From a checkpoint of a small audio embedding model.
Training: adamw at rate 0.002, batches of 128, held-out accuracy 99%.
Rows from block 5, named by matrix and row number. Rows with one number belong to one attention dimension. Each number is 128 + 24 x the weight over its row's rms, rounded and kept within 0 to 255. All counts start at 0. Numbers have three digits each. After the name is the row's rms in percent of the matrix's.
# v: attention query, key and value (stacked) (model.blocks.5.attn.qkv.weight, 768x256, the v third), inputs 128-255
# proj: attention output (model.blocks.5.attn.proj.weight, 256x256, transposed), outputs 128-255
v.2 123:100089141142139135059127147113130124131141129112133145120135145122125130156145041129100148090090125125104147139143130154108150137127109092127156114113114127119087111126158128174113156139120148153128140121137117129114165110134118131143106154159118144226131079131119117137154190136093126117121130126144135119126144120096136145125121196119116131118117202108134120098111130104134115145178
proj.2 101:106120127162171080134130127112125131137136147146119139100134136112114154105088124133154078143111109057127129124124126108123134127123133150167147096095139148165146170072136124129169141130109148107095071114140141148140115121115115131124115152130134205111156160154129159119128126129121076198140147192118132182141075137133140129102124101143114113175135131171124137154130142148129068116115
v.3 125:110073149133126139075128153112127127134135129124127156126131155133138129152147058133104164097084134127104143131148142159104138126131110081125132108103129133136087128126157117169115157147134140152133120135136129138114171110137141150139097162147144136203130088132128112142135167129088115134122125135135135115117158112113132125126120200121108128117121196115122114108127129112143118158177
proj.3 087:110106121165132086129123126072103125146143165137125134097151136079135146115087117165150103125128130095132129129144110104121128128143145113191124111087111131156108173108129122124140114141126139134117067114140125153133136128102132132138109126150125193103129152157123156115137128113124102161119167140099133180134098123124140125144126092176107139167143136169132145162093148149097067120142
v.4 121:101085143133135140065123147119122130137137128116130153125128152125129132152145044131107149093089128124100146136148138151109148134129102092113148112113120136125081120124158124173115154138121143156132137122132122135116166109131129135140099156156125141228128079127127116142149188130093121119126126130138137117120149124102130143124121192123111130124122203111132117110121129112140115149175
proj.4 094:107113126158162084132116127094120126138143149139131127098144129099118157115097121149153089135118114061126124121132118111114132122130140133178138095089126137159135164072134135126162129134109145114097065114140128150133123124108115128129111143138134205110146155159132160110137121123121082196134151171108136188146080138136142123110125100150114125179141132165123133158125148144104066111121
v.5 129:132094151129134144071148158113132128140142133108138159132136160156139125169160047134125147115093145120100151129146150147117141127138117092135137111117132142146096148128157133176102156156129145156140123149140137131130176108138138145141112152151132134211132092136133118134130173130113127133136127136124137134146138120119143139131125186119100135120125196123134120124134149132133133152185
proj.5 120:128127140111094128121108128094117133141169157110146119110140127088132118161117096143159098086145133112131139097129118107116130128128164101206126123157110128106148140112131172129149111130112135140130102122115067152093132128080155106128119124137149176115085137128119144124152126115146110133137139134105135159162087162117136134149110091139112133128154133112123107145115144137018078109123
v.6 120:095087144137133135065129144117126131132139127113130146113134148121124131152145038128100153092095121125098144142144130152110154137126100093123160107111121135118082111128155131167113153130127144156133138117127115139119159105130121128137105157161124143224139075136129116139157197131098128119126128123142135122122145120093135141123124197121122134120127203106141119105116125106134106149176
proj.6 098:107122126165174080136127127117126134131137144146128135101137136113121151103086130130151080150114111060124122132125121114119130125123129147166150098092133145167136174071138128127169140130111145106093068110145140139142119122115109135124113148128143197116157159154128157117131125130120080197143134191123129182142073136134140123099125105147121111176135130173124136156141143147131076117111
v.7 129:157162111119121124196128109143133136127116127145122107136124103137124131104106216124150105164160128136154108122114121110149105121128150161129098143137139124132181141129099120086149108122137111100125122134124135121144093147125129129124154097096135111033125177128129141120108068131155135137130122132121122135129111133164122108128137059139140123139130057150120137155140124152120141110079
proj.7 114:148137127089090175127135139151134126119124107107142116154128114149146099150171145113097179126136156189134121136129137143125119124129118101090113163154123106093110100183124131127085116128148109146152188146116119094122139138146135134130139105126122037142093097102132099130130131123125182065105116072143120077107174113115115121150129155112151130087115131084127122107113111113143203138132
v.8 144:159162114120123123200131108140132127124115126152123106139130106133128125097110214124151101165159127131153103117112116107148106119131148160132099142142143121131172136123099125089154109123136110101126116131122132121141089147130131129119153092087135111037118177120134140114108063130157131131129131133119126136126114139157120103126140055146142123143128055148123141151138123149123143107081
proj.8 107:146140129093098172131133135168142123116127109110145118152121114157141112145177138097097175119140151177134119144128136142130119120129115106079109159168129114096109098182122127128088122126140113141148179147121124087122133135146135137132138099123120031146100104105131102127134133128130170059111117069144124073115167115115116121137133164109150126090115121080127120106122108116151211138131
v.9 101:076094147129142126073132142119138137136133131110137132116141136103117151137132035117098143086105116121105137146148121153114148151128099115120165115104107133099095102127169134169118160127127128145124148094127101140120144105127113110145119149150126158216144079128129119136163198140101138119121132113153137105113143133097135141111126193128139129125129176100140122098108125095133103148166
proj.9 103:116137134159175100138128140130140132121127128153129143104136127142129156084092154106141105165102122042131114151121121123117125121120115148139175101084130143155125178076141129129164144137107134112091086110145152109148115124129086156120120144122139153122155172153141159109136133134109087189133118182147116153130084131124141118083130122137124104174127127163129130141136133155196114117099
v.10 087:066097149127146136081129137109155144139131131107134126120147128107126161124142045109088143080111123123103148150166124154112159152122108125117146109098104123096105113139166120169123144115123139143115140105116091151117137097123119125138118145144129158195145087126137124143174203143110146133118136118158127107128148151097133137113126180141139121125125164106134126096112126080130100156161
proj.10 104:123141139144166117135130144129141133116146131146139134101142116139140155077099161108135116163094128035133115151117119125099120117116113135132175107091135135139128178074147148133164146138111130114095106110143145094143115126132080164114121135116130144123138173146148159098141138133107090175130108176160108153136088122123140114082128120137125091162122137149128125136123120161201130107090
v.11 126:153191109130130116194129104140126126119120122132128101130117099127118131099104198118157092159163123130152117117109112101155111132134149173131121145150116121123171139132107134096145101108126115105129131127119126118133089152116121108115156092113113123054125165128131144111125097130170131127131135121114121135130099140140129129133136053132139125136134056138137140149130133139111123106080
proj.11 090:152153136088123182122130124178151134115123083126139134163106127173118107141183136101110154141131120161121128136108135133138127126109113139073135147169126119099147083149126143131113150124114119133133175135123126109121119130148125128115149127115140068145115107090138111129124124145136155087133086103147119068128156142140114126114122163074147130107116117081127118087158109101148190134119
v.12 101:067162125157139112099095120117120130108136127085133113098121112058112147114122086118116145086140091144119150157111094154124150149119117160122147134109088116058109080134157137123146136100100105117128170071116092127103108119125119103131119170139092143146145093143114129119171168121119134101119139092164130103111131140091135158095123134117144125130139117099147110081088112084135082148123
proj.12 128:132142119163190079136122120160125132121108117172101154132101145160104145092120150099128086159133118096127124160113120111162129126117098167114130114099135162181122151110129086121146150126116138097118095126158186122156123118147096149130126143131111135135185157142127143125115131153135105153119132170127117112117080116144122126099151148126123127151115120173135138126156139136242130133125
v.13 077:141183122177111169113122140154145152111119122088161104112120095105112094108116195145165139122150156103154164108099122160188118097123165121143155117139111125119155154135121123080107100126116115104191133088102141116090103146170109151123090111120096117086113125129116111094117101123144172107118132125167137140090135135114152075131107112093133139131145100125147129126111130127109147164078
proj.13 084:141164136140140117121114094125117152134120136124097144132093130186135112037157096132122172142123096147122140140132117124176139139101146145097146133168143125100161092191100169131134124131088099134106148116148131132144132114118135131131124189106124130133134132104103130130159138134151141171153110114135129073125113121161131129105132090102114107121139103122139158106096150141194117144072
v.14 113:163182111127122116181128111140123124121125123139131110133116102134131117114114211127157094165163130127154118117097120098153111120134152167133114146149135123134169142130100131090140100124129106107132123136119148112142098145123139123109150101104120114037124179128129144111105076121168127126139131130112125138146100135150125127131132057126133127135137065146139133153135131145115141111082
proj.14 087:147138127094099167124123124153141130123113106114130121162113126159131111154173117131102149105155132201121142118120142143151129132122121122077100157163122123109124081179113125129095113123140120140154184144117126124119128134142154108126143116121142074145115100100122091147116129131147168066128108085138122076117171128137116134145129152094133149074118115085126119096134106103117175138139
v.15 118:159170113117126118196136109144129129122121126147121113139119106136128118109116221133159104173160133127152102113107123105146108123139155157136094141137135129138168147130103127091143106125132109107129114139124141120138096151128142136114153103095135108041120183123130141117103064126155129137136128133112119137133113134158123116132135059136132125141137059148119143154140130151126149112084
proj.15 102:154132129087077176120133134142132124124128114107138122156123120145138109146171128118107167108141152189134128129129124140134122134130122102101100164160114111096105095185120130129087122132153111153158191145113114114116141139142149132136139105131117062139099090102129098139128133123136183056107122061133121075106182114115115130159131146119133143069121136085131121103116106113132181134140
v.16 073:197142120156071152144151152168126115118115120126152139132131146160170108142112193148175110150119153129145135093105136124144102127134159083155126133140156146159114136122076131088124115150124108129190135126144150097122119146150111156145105103090089082053120138136094100123100063111134112136142147118101106134103137105119128082118115136070100158129137120126137100132124131161131155124106
proj.16 093:120128123125149095127126087140099141134107142120135139126119154163139116096132090150129149130150115225120110109145130129181137130124148127140120148178131126122115082206096107114107122136115105129140114125129122155150155111108172110140124173162118125134126089127094135142144119116146167128143136099073138080132150135133128121179119079117134147124143111164136159108124166125123122151127
v.17 121:087109143141140122051123141115127123124137134097133139107135140113129135151146034128103150086104119135109157147139123154119159145126102116123152117108110129112080107136171135163104141124113144154124151115127110131113150101126118126148105172164113144204148076147126124132158199127106134113123122117144129113128141127087144154118121171121124134115120182101146109092108125090124106147161
proj.17 097:119137125167177067134121134126128140131138127165114142108131134142114151095086152115140067151119119057128119143123117120131131125120123165146147096112139169178136175083138107130165146129112148108116081107153164134149116124121102146122118152126124177129173178156128162124131132133138073189129144189136116147133071137130135129100130112140112112164127122177130134150128131146183095129110
v.18 094:170191101120134095175137098147116119114125124114128112122110110152130116124117185126155109174162120140154117112096124083144111133136140174136136157150116135148162142124105138100132098119117119112137128143124143117137099141117134121098156094132101127062121158127112144105128112120162115108138123127092104151141097130140125165149139059121125125119129064145149132150130124150108125090105
proj.18 081:125153125101128182117101116162163120120127105118136132162103142151119125149177114114115081134150109184114144120100149126132128131120111120097141154174127114119167081151120140131114138126113131149113131121127130144113106128119179118114149130119163106135110104095120080154097117147140160116144099099124129104135160162152111132105116160081128158111121124071118120096163106093093147122140
v.19 107:174157112113119123186132116135126120122112130163117118140125119155137115115122217135161105177150139131152112110116135101148106108129155147140091146151149128151162154129097124103143108133140115104128105163129150113151108150133148145117141100092144104041122187124130136127094066124159122142132132144106116140142114124172128109143138069139125128128131073156113134161150135159124164114093
proj.19 111:143121122082069165123130131120121123133141121098147104149133118112139104173168112149112156100135148199125131104137130136132127131134142090119085161166116110094121087179119140131089105129150117154159180136109096134107136142127158108134134109130133097129087091106129098133132126116135176065116129062125134110121180122125120131169125134120130147088128133081122122115111113104060149132152
v.20 120:164163117121124121195130108136128127116119129142125111137123106139130121112122220131156099167161134133154102115110124102147105118129153162134100145150140127140174140130096127096147101125137106104133115148115144118142100146127140129118154098089134106033122178125128145118102061123161131136132129138110120138134110131159126110132132060137133128128137057147124139152145129149126147105085
proj.20 112:149131125082076172125121136144127122127136118101143108152126115144134104157176127122106169110139155198130129112130135144136124132128131100099106156169129113088108089181120130129087121128151118148164191141109105113112133141140152118136138101126130067139095081103131097132128130122140178053115121066136128091115176118117116130163123145110144134077120131080124115112118106105101176132137
v.21 090:078109140123147137073126142116150133134146129102131130117143127101136154134144047117098149075115123138102154158154115146116161163123103130120150112109103129095106107125172132170126147118127135145119149107121104156117141102127118122145109156155126163201157087131142119141167201144117153120112128122154129108130141141099145162107123191138143120119135161102143125109112116083130102155160
proj.21 103:119140138150175095134131144137143138109129125156138140106140119131134153097095166108136115157100137050134107163121122127106125117113120131139175109109122136155130169082141129131159136132101120116101090106149148102146121119128069167117122142123141142135141187153142157112147136133111087178120118157156107148148091132120138119100132125141123109169128139155130131134126133164213126112094
v.22 122:111077145130136146071129153108129124138139135120127161127135157141139124157150056133102160102085132126099145134152142153101140124129109079125137107110135135132090126127148118173115160152124138151128118140130134135117176108143138151142100155145142135210133087127127107141135169132092119130123123134139131117122153117126132132120118199128105130121116198118125117116125125116141130153185
proj.22 091:106108120145126080133119131082107126144154155132138119095155128085138148125095117154147084116128133088131127112146113106125129127136147108196118108107120137156113163106132131125141115137121141128126066108141120153124138130098134123135108129146122194104113155155126152115141129110132100168115170136105133183146085127120140126143123089172111136162143139152125137163086151149083069121134
v.23 112:084089144141134138063119145121128129132137131112134144114131145111123136144140034123102152086097123126101143149147133149108151143126104101117159113108122129115084105130161136169113155129119144155125140112131109138114150103125115126144110158158124148219138078130126115141149191132095133119123131119146131122121146124090131142123124193119130132120126191107143115099114125104134110148170
proj.23 094:112126129166184077135128132118129134130127141152124138101138128123121152090085144116143087155108117051129118143123121117118128121124127148154169090093138143166139175072140121128163145130108140109101070112151151131147118122118095142122118144126135179120162165157133158116135128130119082197138135195130126167140083136128139122098129110141121105179133132175129132151138139150163089122109
v.24 122:091087141133130139064124147118129129134144131104134145118130150121128129148140036125100152092089127126099145141148133146107149136125104094125164112118117133122081108125160131161112151131118150154132141115131116139110160112132118127146105161160122147227137073125124119133150193127097130119124127123144138123119139125097139143123121195120119133125126201108134118104113127109130116143174
proj.24 100:103120126169172083136126124109123128135131143146121136100137135114116154102083127137151090146116106063124125123128128122127135127131135154161158093093140145160143163070134127129169139128112147107094074114140138145138117120115110129127116151128134200114161158158127159119130123130121078204149139192120135181143082141138144129100123104147116116182137122172128132153145143142121067121114
v.25 108:085098138145140128059119143114120125124137130097131139112134142109127140147141033125103150084105118122100151140135128150107150137126103112118162112109108133113090106127162131164113146127118145150128144102135109137114153110124109124143103157161116154220131069132120121135160188124097134118121128118148138119117139123090131141119116180113124134127122189099142113098107124099132095148164
proj.25 112:108128130184183081130119116134133132129120131165101143106121143137113150082079139114141085147124097059124129146128121124136132128130119173137157091096135151168138168078138110127164146120106143099111072113149159128145116114123099140120123151122137169125171176152119155120122128142131076187138132202131126146144074137138137131088134112141118115170131122178136135141147140148177099128107
v.26 100:186107129107098133168154131142128123140123132164122135153130142189140107130118183134149101178117155117147102097129159100130099103132144103133103128139164134188155165129090118107112121157154137120134086175138159111156140142142136150127140084107154100073112174111139128127087061134140110161137118159095123152143120113164119092155128109133115129132114119159106138167163137177122176110120
proj.26 120:124111128096073163121131129098120122139137143087151103130151121096147110161143102163124179099128136181126132100151138137104128136143153094139109154166123098085123098162118157133101106133154121157146162130103080142106136138110165105133133116127147119120082086114121109128138124110124163091132128078120140134126178132118131132166106104142129136100140134092125125122101115112020130130138
v.27 129:157161121118123123197131108136128130125110128155126109137127111129128126095108219124148103162155132135154104120117120105144105121128153158132099145138140122132173137122098123094151105122134111099128118128122132119142091145124133127119145097092135109034115179122133137115108064131159132135133125134115117135128112139155122101134140055133144120133135054141123144158139128147121142110074
proj.27 109:149137129095094176125138135155136127120114112108135122152123119146145103149173138116103180121136152195134122140127142150127120124128117104089111161148129104090117097187122132127089122129145111145150183151116121100121138137146139132131139105124114031139098099101132099131128132125122178062112111068141125078107176115116115122146133154112149129079117133085128122106114115115149206141131
v.28 085:195134112138093112162125124151091109117123126153130134139117143152146093144104194156165124168136150128164108091085143116140092102142147105139132141149149142172131145111081135075134127140126129121155125147143176106136128147139133134120129113113115094071111139129105112102088039102137101135141135134093121152116108108135103104149122085084098137132130117154121112148136127177132146108112
proj.28 097:129113116126124129121133097128115124134105142108112129151113150122117103157142086154124129097162118229117135115140138136159134141140137124135085151175122124122128074187102092116098107121135122133153138148116118171124149122123185089142132129145135119120124078117103103161110115124146166091137153097073151102123172132137117139180130132122134158103135119128134141114144155098066124155163
v.29 128:160166112118121125199128109141133132123119121149126107143123110135127129096109222128154104164160130129154102120112119103146108122129150153134098148145140118140174141126100126091151108123137113095125119138122137126139098147126131128117148095087134108034118186121130139117106062128152131134133132131114120133126109135160118109128134064141140128140134053150123146154140125150122146110087
proj.29 118:149134126082083182131136141147135121121132111098149112151132108143143115151182138115101170127130158183136120123125139146118119123129121095092109158163131105082117095183123134128084124135149113149147188145109113101119137140148139131131135099128117050137091089102141099124131132119127179061109120064137124088107176112114117118152121156107150132087115134080122119112109109113129191135137
v.30 082:160091143161074135095104152116115114112121129144132172153131190154145105172134112144137144123092144132122114122120152143127116091135131082140106112098169162158083142132114125121118149135149130151147116151151159114112184118125114154138117137129111072167131123142112107141093088125093107136137128146110147156125138097130098088130111162092099165135112214132131108127136148146149153135169
proj.30 098:119116124135111095134162094111085136145109163121125122112132138090125111140121105151129137095163120193127128115140144142141136132153146120149097143197142122118093132171116076116104101121146132112156107158142110161137151116092168108147113137160137131119125108136106135137133131102161130088128167115065149107129137121139129124186112093154123144101135120167142151163115158134070114161142
v.31 128:164164116118121119196132109139131123126115124152125109136122106133124127100111220125152099162161129135149100112111124111153111118126146161132101141143129125135177140124100126089144103123137113098133119132124134123139092142125129130117156101093135109029120178121126141114102060134158132135133125129116121143131110136156119107132133063137140124137131060147121142154139127147122143107083
proj.31 109:150139128087082179126133134153132126120125115105139118153120117145140103149177135115103171120140153191133126126125136140130121126128123102091113161167126106081117093182122130127086122128147111144150186151113114098118135135142146132131140102123129041143097091101131098136126131127132179056111113072139123083114175114116114124153125153108149133076118134082126122106121108112127195137134
v.32 089:158080124156116160129115140126092154110129131137115092091124142123113104141123104140140136164152140116155093129123155175135066089132124070121151110116138100113166150139163139118138104136147123140106109116118131156102131148150146140161134146144113150173104132108106104152162105107125093139136120124113127168154088086102113080113109141132129122124152143103150064113112138134104123101115
proj.32 106:155127128132146138140071153069144148118090094148106080118123124083119186094110187093110122140117137122134125122111132161109115125138118135129172153126169120144169096097161119127127165134149100153135143112121121151125096110128111140153134056131149116126144171140135108098097138149160115092128121141148123126104115096136130137112105179142076114107130142111122110112142152126031143103127
v.33 111:121198124107117122112096124158141126133117115123130119126110099134135126120143137155099137106118129132160184122128128105115143162099115136122110137107124134130091130101090113125118140126124138116109130154146131123112113170123106135130128109103127127062130177117131146115099173146160131107106140139124132132113118127161125236121135105115136100130121079121121121130134116111116121133123
proj.33 087:133125119229141128125128113076136123149123164135103147125144134144121103164100123221130154130145094145141135083120115129130144120130135133060125134063093127122145166121103119118145056102121123144127139106112140121112115126103136164125122147119100181108160081111152152119074097123118151160131114146108154175149151124149139119124142114109129130146125137154155163136170140151124082134127
v.34 114:126197109117113115109091127148140134133123107120133113120119093127146127116145138145100124116127122130166191124131129106113137160104114139112107131113132148132094126115094121141119139129123131118123136155134121125118107171119120144138129114108129138070140171117128145119114178139159118102108148130123127145122112128157129241112138105116129103131129087125122120131127115110120115137109
proj.34 100:122130122215157129120110111077130133151140146139092153119125141144121117149094123190146141121129093119129130086135109116147147128136132154087126135066088140115165156089106114127157061101117134132124129109105137132109103121100118156122127155131105189100154070123135154121077116135135133177139103168106139172152144128151142132112139124104110134142130138174156157123213137148111072134126
v.35 123:138058145140140133150165127110117127129137146135130141133142156128119125134112119108156124146132126126092062132128129148140111088150143117134143116139125111124162130145167135124136121127137122139136122106115127133145145090136144112120125144151132124187120085142129108140148079117099129154152109119131128126140143130099122013140115154139127147126123168134131132127126137150134137119142
proj.35 095:130124135035109121135133141180126134113123103119155113134115119111126149113168137052115113132127161127126116175125142130118111133131128113169124128208170123134099105160148138135104195145139128107134125147146125129149144132152132096135131094127164061152102181143110101134180154133133113073112171104146115081100116124103111131136119154155136122106122118085103096126056125108136184112117
v.36 096:149072130147111148124123135136101139108133132114120086090114133119115120144138116144128139132128145097137070138115154153150065095108120089117161102107113099122163149136152124105135117151144131140098102125128134144111122145155141144152123112122089132154101130114091109150148106103109100129136124117115139166143091076102108051104117128136117110142162129101146072105120147134089128096133
proj.36 118:146122128146150128142074149061136149121067115177085081116120117112115184084108199115110126143125133147148126122116142165117116128149114150100153155102188145156155096104157075124110146126147102125146139103118138132124092099154113159149134083131152119134171163153130112090094130140151120095119134143152120113104108082139115134128117179144083120110119140117125113122122159142079143103123
v.37 124:134056147141137134152153128110124129122135137128130133123133149125110126134112117112157126140135130128100058130121131143139108088151136111137146119138115107116162134141162141118137120132130123135131122102126128132143137096139137108119130142145124123190121086145120111131147071115098129150155117121125126125145131125099122008139122148132126141127132167134136124117128136141133138116140
proj.37 094:128116139055117119131127140171126132113103096127144111129110120111131155104146151033111110135127151133119116167120151148118108133133127128158128123196176124133107112148153120134109195134143120108140126143143128129149139122157134103132134089122156049152117193144105098134168158138126116076120163119151114075100115120111116138130115148165128121096122117086113091126067142116136194108126
v.38 106:134057142143149138150162129109120127118136141133124142138144164127123132135114115110158129146125124113093064124122126147138113095157141115129147112140131112127161132146165141121139113127132127138136125110113127131143142083129144119124124138159128131194125086135124104141157090113094125151152103120129126124139138131102128021133124144138122149127133174139133131127120139143142131120150
proj.38 086:135128136034111124137127141183125131110118095131139108135115123114130156085151132060123103122124160126131126179127143130120111140134121118179125128187165124139101099153147131138094199157138139113127119142147122136148141132147120089134137101128159081149098180144101106138167155127129106080126153109143111072097106125094107133134120140159130124110128120101100099119049121106142170123131
v.39 081:101141134104149099131154103121154110149128136115129167161147107126117157115112154113123115113116111147088145115113107088115197161162128184141125163149106163124097090113111109131126156106118110121156158110145127091148132078109106099089126123144150106112142092158149166099101131145123159136143122139142097113107141188125136146139148143126127145126088120153115182151139108126145124149128
proj.39 086:112136119097110133114169105195122117136189150115168171133124134156126084174167072139155134108137113111119130133151117089165137121122129139165068105136080143100106142155106149118126101128093174089111117147137147107148156153143130096107121197115114130132120119135119124163174114113102142142129146121116112144153122162119122112148155087101159135138125125148126133148122086139211123160124
v.40 065:156101129168128171137112153137117154106138082144137082108120162147120082136135095144123151154125142102158086121143134162126078093112138078112112105107165094136186168137155163142120113141146133130099100140100129149119144160111146153170129125118139140136123153098130070147160137112126114122120125115105159136157132069130110112132104117127140129129168132122131090106127128138128129100111
proj.40 075:144107143149133108144086150069145145127076079144072089128133129110129162100087171138103096145130140138154134144106140136097119139137137114101180146137190123146125135104135107144126149127173081163156162112134109156108112108108159127146129096147133125123117111125135135119089143140152093105137110138127158096113135105137130150097094160171129127115121114115126125113114168117062124106133
v.41 109:122060143142155140137162130110135123140138149150126164152134166140128129134113122105162127140118112128086080116138111142138122104154151128136133119145132107115148113140166132136134129127123131140145122107124125129150156079129136105117125143155138116182125086141143112138142089129097136159149105131141132097128159137106120031144118160132115157124122177138129139129127136150155141137145
proj.41 105:120132137041098130132188133197124123110147125100184137146134122131147110107165093124128107119133156137129128177135133111120117121119135094183115114189139110129087111172127164129112172164134144119124132138148112132148161154145127106125127127132145094151079157129119124142184133108107134100122153075129126095119128142090107112147133102130156123132131119092112112130045097099162154135133
v.42 122:127059144137147132155162128111122130126139139132133142127138154130115134140105115110161124135133128126098068127126129141139118090157144119139142119146117110118161132141161134120136124123131124138130122104120126129143143092139137107116124147153132113188117086142123110136140075116101125152149114127136130112136146130101120016148124159126122144125130173133132134122129137149142145116142
proj.42 103:127126139033101127129156135182124125108131101108175116136125114115143131111168133060109114137132157135121116169124149135111109122122131102168129117219163108123098107167148150126111195147139119118131129146145118123148157132154140103128131096129144051152084183130120101131185139124117123086112163093139116085114120132107118121130117129140148119111129125078103097135064116105142192115131
v.43 119:133059145145146135151164131111121130121135143127124141134139159126114130139114119107161131140130126133098062136128129145145113087157144121137141122145118115123162134142158133124141124127125125137135120098120127130142136096140137108117125146142129119193123077140127111130145070115097129148146109128126133116136144132100127017143120153130124146129131172132135137125125138150137139120140
proj.43 096:126123139041110124127146138192125131108127100115163121134115124117135139099154129053120111135132157130122125177126145127113112134126127111175124119209172116131093109165149142131113198150135124113134128149147123130151152131157134100129134103126156060153091181138107107143180149129120117089119172100145114080105121131097115133135116130151139117113128117089105097130056119109152183112127
v.44 120:137058147137141139144162129110124129125135141125125135130138154130110125132113112107165125151131131129101059133120132145140106088152143114132147121135115109125161134149159139117142120126130126135126122101122126134135140097138143112125131144157126121194119085143124113134151080115098123153150113119124134126138137126103124011137120144134122144124138170131135129123123135151130139112147
proj.44 096:132126136050113127134119143172133137110098102127147101131116118111121153103161148040114116138130160137125119168121157147123110133135124121165129125205172123133105111156155128134104198146141122115139142149143126129150138127159130106132134087122162060146113186146107104134167146133132119077124167116161118079092112124106114129138113144157128113090123122085104088128063134109128191109121
v.45 118:128053142133141135153156130112122125120135138124128128120138144113107124136107120121152126139130138129093059136121134143146112091149142118140146116142112103128164139138158135114136119132135125140124120104128124131146137102147141110118122144143121117190118085139118106131146072109097122143148117123135124119142135124098119004137122155128125140127133162132137121120129138149131150108144
proj.45 101:133119139077122112134115144155122138105082107134130098128114113117124158107139170040099122151129147139120114166113159163118108132133120132145135123183195126153115107153160103130102184135134106112143126147147138124150129113161135114133131091116157049151135190137117095127159139134126121087119155125151114091090110118121119133131107147161125115091121127093108098134073142124136204100127
v.46 106:112194125113118117116096128146144126128124112120135116125107106139132124124138140148102136096123139123159180118127123109113162160099122143121109137117117138126091145108081101124111140126121144121107127153143130113121119167119092146122130095093132126056130179113131142121095164138157127099105146134115138122104125125162118220126131112114131112122114071129114125133136121107118131134126
proj.46 103:128113129215129117128148110082116123154117163149093152126141128167119097148103121219126146127137106139140129091117122123143142129129151129055121126067099132133125166125093100119144060094137127134138125100104138122100129122102171163124116159121089169112160064111141156114098099119113136148117123150106160164149156125155136122122144114120159134141118128152153157142161149150146094131121
v.47 115:120200115117108115113097130146138126130121110122130112125114097130135123120147135152095135111122141120159184128126127107116146165095119137120107142117132141129100136110084114134115144129122136119113131149141133120115117166119110147130122106097131133063127181109131144119096175141162125100105139134122130125123119127150130242119130108118131105131123079131117120131132119107121120130118
proj.47 091:128119120223136117124119116072135125148116148139089135121151131146120106167097128219132155124142096137138140080123118135135142124124133137065127131056101130127144156102108113122148060100121126151130131106109129125096107122098142160129122155124090181107158077115149149121081100122127140170134102160107152172145142130158144128117135122110138138132130131155151154138190145149112081131129
v.48 090:140062139157146153142156126102122147119128118113134123129136168137128119142127107123140134158115115121100067125129126147138085094156125099114134085125149110140180137154177152138123113125123126133121119111111129147143137113107154121142126154153119144184124102113132090143154093111095134142152111120126138132149145104108122031117123131142113144142150167122120124107103134143129124116132
proj.48 074:134126142072109117149107141139118134112083104153124115127102146121135141044081159126138082120094171135134132174133139122105113159139128126173139150147184138160099107124147099150128180167179117140145132121144102156134100120133124112136135105151153104131100131142088137146141173152152093091155121124131115084109123103121121147141105150169111117114119118123117113125076152106091141109131
v.49 080:102189127095124099116108129146145111147125131105129141132127090126134147122136149125102115088142135148137190132123120091123180166107124159128119162128104145138080116114072097132125147126124136119134135144145126115128124134133099121109134103099131110072131141140126166101095157142147139105107150140136135127103122149151138208142141127118131123126111082144121151142138126110125131134134
proj.49 086:106127128168130122109182103161113120154178172109138180121129123171128073172153103162138170122131101117101124092142113109163141112118140139098100104121079140092129169134097128112136064100099146094128093122101152098122144143123111160106124179122096149124151084113142134123144104108101161181095128144120131151153153142135133120145152101099150125141128147149150149135169115143192118131121
v.50 079:098089144116159117140160107116161103146129145091122162162128129114124175142122162108132124091132109149064107122126120073132175146137138179126129147130090152134114090130114105137133147132106117135163170117154114097152123080119120116080130116108130102145131103155140158104108117152103146147129125123156118116114138186132138089130139134145118141147097136160120193140131131133146137167154
proj.50 105:110120128099124122100193109203104115131145154132148173130115135169124095111156085135162141105132121138116135150178136102156133134120130145161075107141099160108113147158103121124111105129105175087133111127125149101153155140149115111106124195121114130138128123145111125150173122109095144141118153129128107113135113136106110115162164087125150136139125130148135134130102099137247131145116
v.51 126:138050141127135138161157130115120133126138134119127125124139145124100124137110111116154124140133135123103055131122142148139101083155139109138148120137113104122171135144161141112134120135133122137127111101128128130142138097151128115114124139145119115185116087137116114126139081114093121150149117120133124123147132125101121012134120150128127141125137161125136122120127136143130136112139
proj.51 105:134118131074121118133108149153136138105099098134142081127122115107133159115144169040096114157134149133123114161114145158120105127137118126143131131177183125141112098145164112126097190137130108111143133137153139113156121114169131112137128095115149056151127208145122099125151142132127124075123162123161114088101104115120115129126113152154124117096116127094110101131074135124132196111127
v.52 113:135058142139140141150163130113120125124138144140124139135143155132118133132110118109150123142127128123096063127126129150138109085150138119136143117148122106122158131141164142127135122134132123139132118104114124136138145093136135109122125143151128119193122087139125107138156083114091126150154110120140132119140145132103123011147117149134124147126131174133137133120125137147137138122144
proj.52 096:133129133036102126136129143186127130104112107119165102134129115104131151098162138054114116141132165134131120170124151142110112130126126103174132125189171121138103095167151148130097198158131122127131129145151116130145143131153130106136130089130157070155097194140120103141178138127131121085122158095148119085102107133103114124142113134150139126121127117087098095129055114107128176116129
v.53 111:124061138138144135151160128117121129127138150139133148138136152130116127137115114114159130146126128125095072131135123152147114097151148118135142114147129099114160126144165137130132128130127131136135122100127126125145148088136142109123126140157132123191126085140132106141145087120102132156153110125136125113131146129106126019140126153130123150125128179136130136129125140151146145119139
proj.53 098:132132136026094124133152138187122126106116108113174105140134111114133131108174122082114125132130162139129123169124153132111115128124130101169130121200166115134088101168145151126105194158142121127129128143143110130141152134152138105136130110130144073149089170132122108129186142118122121081119152090143119082103109133104112124144118124140152129122128117076101100136045122105142174121136